python train.py --arch="vit" --model="image embedding model" --fused_qkv=false --inner_norm=false --shared_expert=true --pooling="mean" --am_softmax_margin=0.3 --optimizer="cautious_adamw" --beta2=0.999 --epochs=149.8
Rows from block 2, named by matrix and row number. Each number is 128 + 24 x the weight over its row's rms, rounded and kept within 0 to 255. All counts start at 0. Numbers have three digits each. After the name is the row's rms in percent of the matrix's.
# fc2: shared expert down (model.blocks.2.mlp.shared.fc2.weight, 384x192), inputs 96-143
fc2.152 117:149100116083136147101078154153156111102134119152162056126124130124076154147113140120140062135130146136134189130124102143145139091108140099130119
fc2.153 078:176132177107137148124120161158145149133151100092132128113108151129148144122137143137166104118167146136135111119157109128120120116147148161149113
fc2.154 077:089097112147148130125100120118110114143112117135096159129115080147139099124137114093096153114135126134120060129138112082130125153149092110132113
fc2.155 088:113106137142138103105147142108092124146148130117150182130098096134143096127114123148086188118112120099124137131105118120126174114138127135123126
fc2.156 118:106137109107127116116108113093098108108067110082137099102143129113099114113114087088095068127107098105117133100095094124114100117086122113098135
fc2.157 069:153155154103137099133115115116132129136126158099108097176169157104141133125111122155112126129172131124118089138137154144146108108133148178106090
fc2.158 096:063113113143128103131104130088090120137154132107131136176149134115127102103151100122079159122079116113103120150101154117095151115144113115112102
fc2.159 064:100097105139171089134122161126117089125152095110174105135121166118079120152119147102124142132101150096130147117129112123090154110085125120123088
fc2.160 070:119117127155128122100119101107082115157123109100117162119120152121141034097150126122131176118124151106145107149120100097131147126147086128111167
fc2.161 128:128157135143114136175164148144167133110084144166105136077115098137138178169136129118134125129143102143140137110140099130146096159107145115134144
fc2.162 158:126107117121135122126082127119121119100080096085109101101114116113095072119105107105117099135102132118126103124122111094121101120118107115131135
fc2.163 099:100098107121130103127102112120102113107097084112126098109102177093093087107123092076096105121086147112110128117117110107092135100120137137124111
fc2.164 096:094158098196114114145170116120108142134140123116111200112129134119166126116155143118089161137113134110130137131100130143093113176120135110115154
fc2.165 084:156124155099114125172142177169188142099157128135111098140129130123123192184155177176173104148141172149130145106171158144145121118121122126160110
fc2.166 094:152140157176147130120148133128134168132167138138104178184133124132168113135135135149139154137149127149136096144163164126137139182170123132145123
fc2.167 072:116138110162145109122134116083113129136159173127168140183126105148137137145105144127085169140088109100121124137113148084122164142147120094135087
fc2.168 074:078107127149134133108137115106097142111156125145150142157163125096137110119142117137081146121132135145118151124126136123114188163144117125122111
fc2.169 095:120168156145127144152186101106122136154105167190128131136149164122148185150116131129145124136143092160147148137132134155166141138126156123139137
fc2.170 068:100083107153134112129112141113128101142112079159126129125173200092104150125136126121146111136116165126107175137101107134117113139131125107140159
fc2.171 094:158151155136128142150167134149174136102094115170121117101102128133129160138126155150165098124157117131138141096154142140145091162122156144139164
fc2.172 107:139124153102104139140100128127135146127184160167121094189167119143126171118128152138126122121133117158121128154148193136140157126169107147121099
fc2.173 063:154151096114106128159125078054074131138133147107137139082117110132159149087111134119140137108173047089104123144064146136152146138101124154078157
fc2.174 093:160125135091122119151128174177186105148128169100116114165144118162123112162135124122173159120155167139135067108175133128149120099149118153166122
fc2.175 075:110121081143096139108131129084101107127087140178120117110111133120146156095131129103120123152123120116117151148074109132126105152126154106121142
fc2.176 092:130086087115115142098093102102110099127115121142164089155146150149067108115137112093120111135106115113141154129116135148099145094128150128143150
fc2.177 152:130172148163126145150184137130136131160150159161131172138169140137180186143140137136151166127167128153131150137148140140146150162137147150133163
fc2.178 114:135124135132128137090130133137126116115077093103125135101109156110112076107119102098090130130074114104128083106128102108104092136117121107132127
fc2.179 123:156129161148137139114148138128123137155167134130143177136135130127134119100138150145151179131144146144125102136138153111140187107161127135125113
fc2.180 090:129164158139103108170158105130131155117172134126146149159163133153167159121138131141151124132163135147130124135145185146133137174146120159145138
fc2.181 073:124138106153125141117150179148142115147150170186134154129133047142133190165141146170121149126142134155143178127134103161147130162111135091148142
fc2.182 079:158151140109135150153150154142155126122080159140141084118123098121146207139081135152156105112153132157148129114136114147164109110098133105122095
fc2.183 091:148108138071148119129066118134119117105137121084169094167140145100104111116114123172125089121121144111118103120132119150110140089115136128124049
fc2.184 083:139118117135122116132115125147142142163155161099129128174167098179143161138119119138130178126118133127129126178135157152129142168139115121113112
fc2.185 093:077159149162118112162175135116100148135121130146147182148143110116155089126134116143104154138138145166094101133132110114143121148131109138126126
fc2.186 066:165153073121096153113142106162121127116135153181106124126149151151147170132176130113163106125151132108157199130130097161129119137084122139107136
fc2.187 096:093096134116171097161089159130124125156166101113120142156142130113110115145137140157105141140139158154108126168130144122111163102132104133143088
fc2.188 085:137104118151124141101099104122085120145107085072109189098107162114090079096131102122101144131102120075127110136101111090095134128100125144117138
fc2.189 112:119110124114125120101106118132135109095139095083184086140157170107081103126110117119081091113056117089106110131125133119095136099131125117149121
fc2.190 142:125125136120120122110114110116104115112085102108134118101113127104121103112119122115113098140091104118111101109100105107108082135118134128111155
fc2.191 118:119111094104125117134103107101120104086076118101123074128125102116089107113103115108099079126092106128116129106110105124121115107094130109133140
fc2.192 124:128097095075129121133062109118112112090114110095137070145145143118076103131119120107107100131094124131112143123105120131120126085114131121112124
fc2.193 101:168126148107132151142121146160171133107106125138120102070094129138114145131108129135179100147172147121140129111160114125158101131120141147140139
fc2.194 086:086151150165135127136187139149125156127152110078150166122158150134163128153111130126113177135132154086127151119129145131095132127156128132134105
fc2.195 118:113111097125120107097108087077070105124077100122149107078113130101109127126111108117105081125118106108105133115074107111119111120104146126096165
fc2.196 129:150160134136134143165154147141155138116186152145129126153149123162148184135145155151154127139147130157143146138143170161144171154148123135154122
fc2.197 120:141136130134120125133138114136134129112085128118136136081090145123107150134122119125141110136126120117138163098121115122131093146098138132121144
fc2.198 088:115121098153121122105120119108066138129143139079126147151150113131111093103130125106094131110120123120106108166126158135119147147146123121141163
fc2.199 122:142094133096161104112094147145145099114087132084139066120104135098091107126095121111133105140126161123121117105145115102110117085084125142124103
fc2.200 068:107093098141184113112109179158141106134106105086114128095094118099104069135135110111116162126119188106108103140146072116111147092112120114135105
fc2.201 071:149098152130108114144088135167154129175154099107139156132126195114142127130134124155165137118187191141120121118153137117153125115144135187153154
fc2.202 097:118108118130114128096125116094103133155184113105128128170154169122121102112166159122125139117110125098123132143107152156113184116180149163163147
fc2.203 072:160117118137137163116134131137127132127093119139157137110143157145102112147160137097122159135126111084135187152135100140108165098098164132141146
fc2.204 077:155114126066131130128059112119126116108111151131136084152151108135076139109105129125130089120116112144142099144140146132127128069106127125126112
fc2.205 086:126123136093140137140098153139142133093108132108136098090095087120092140131112134131138096127139113142139140103137094108155104097090130110110116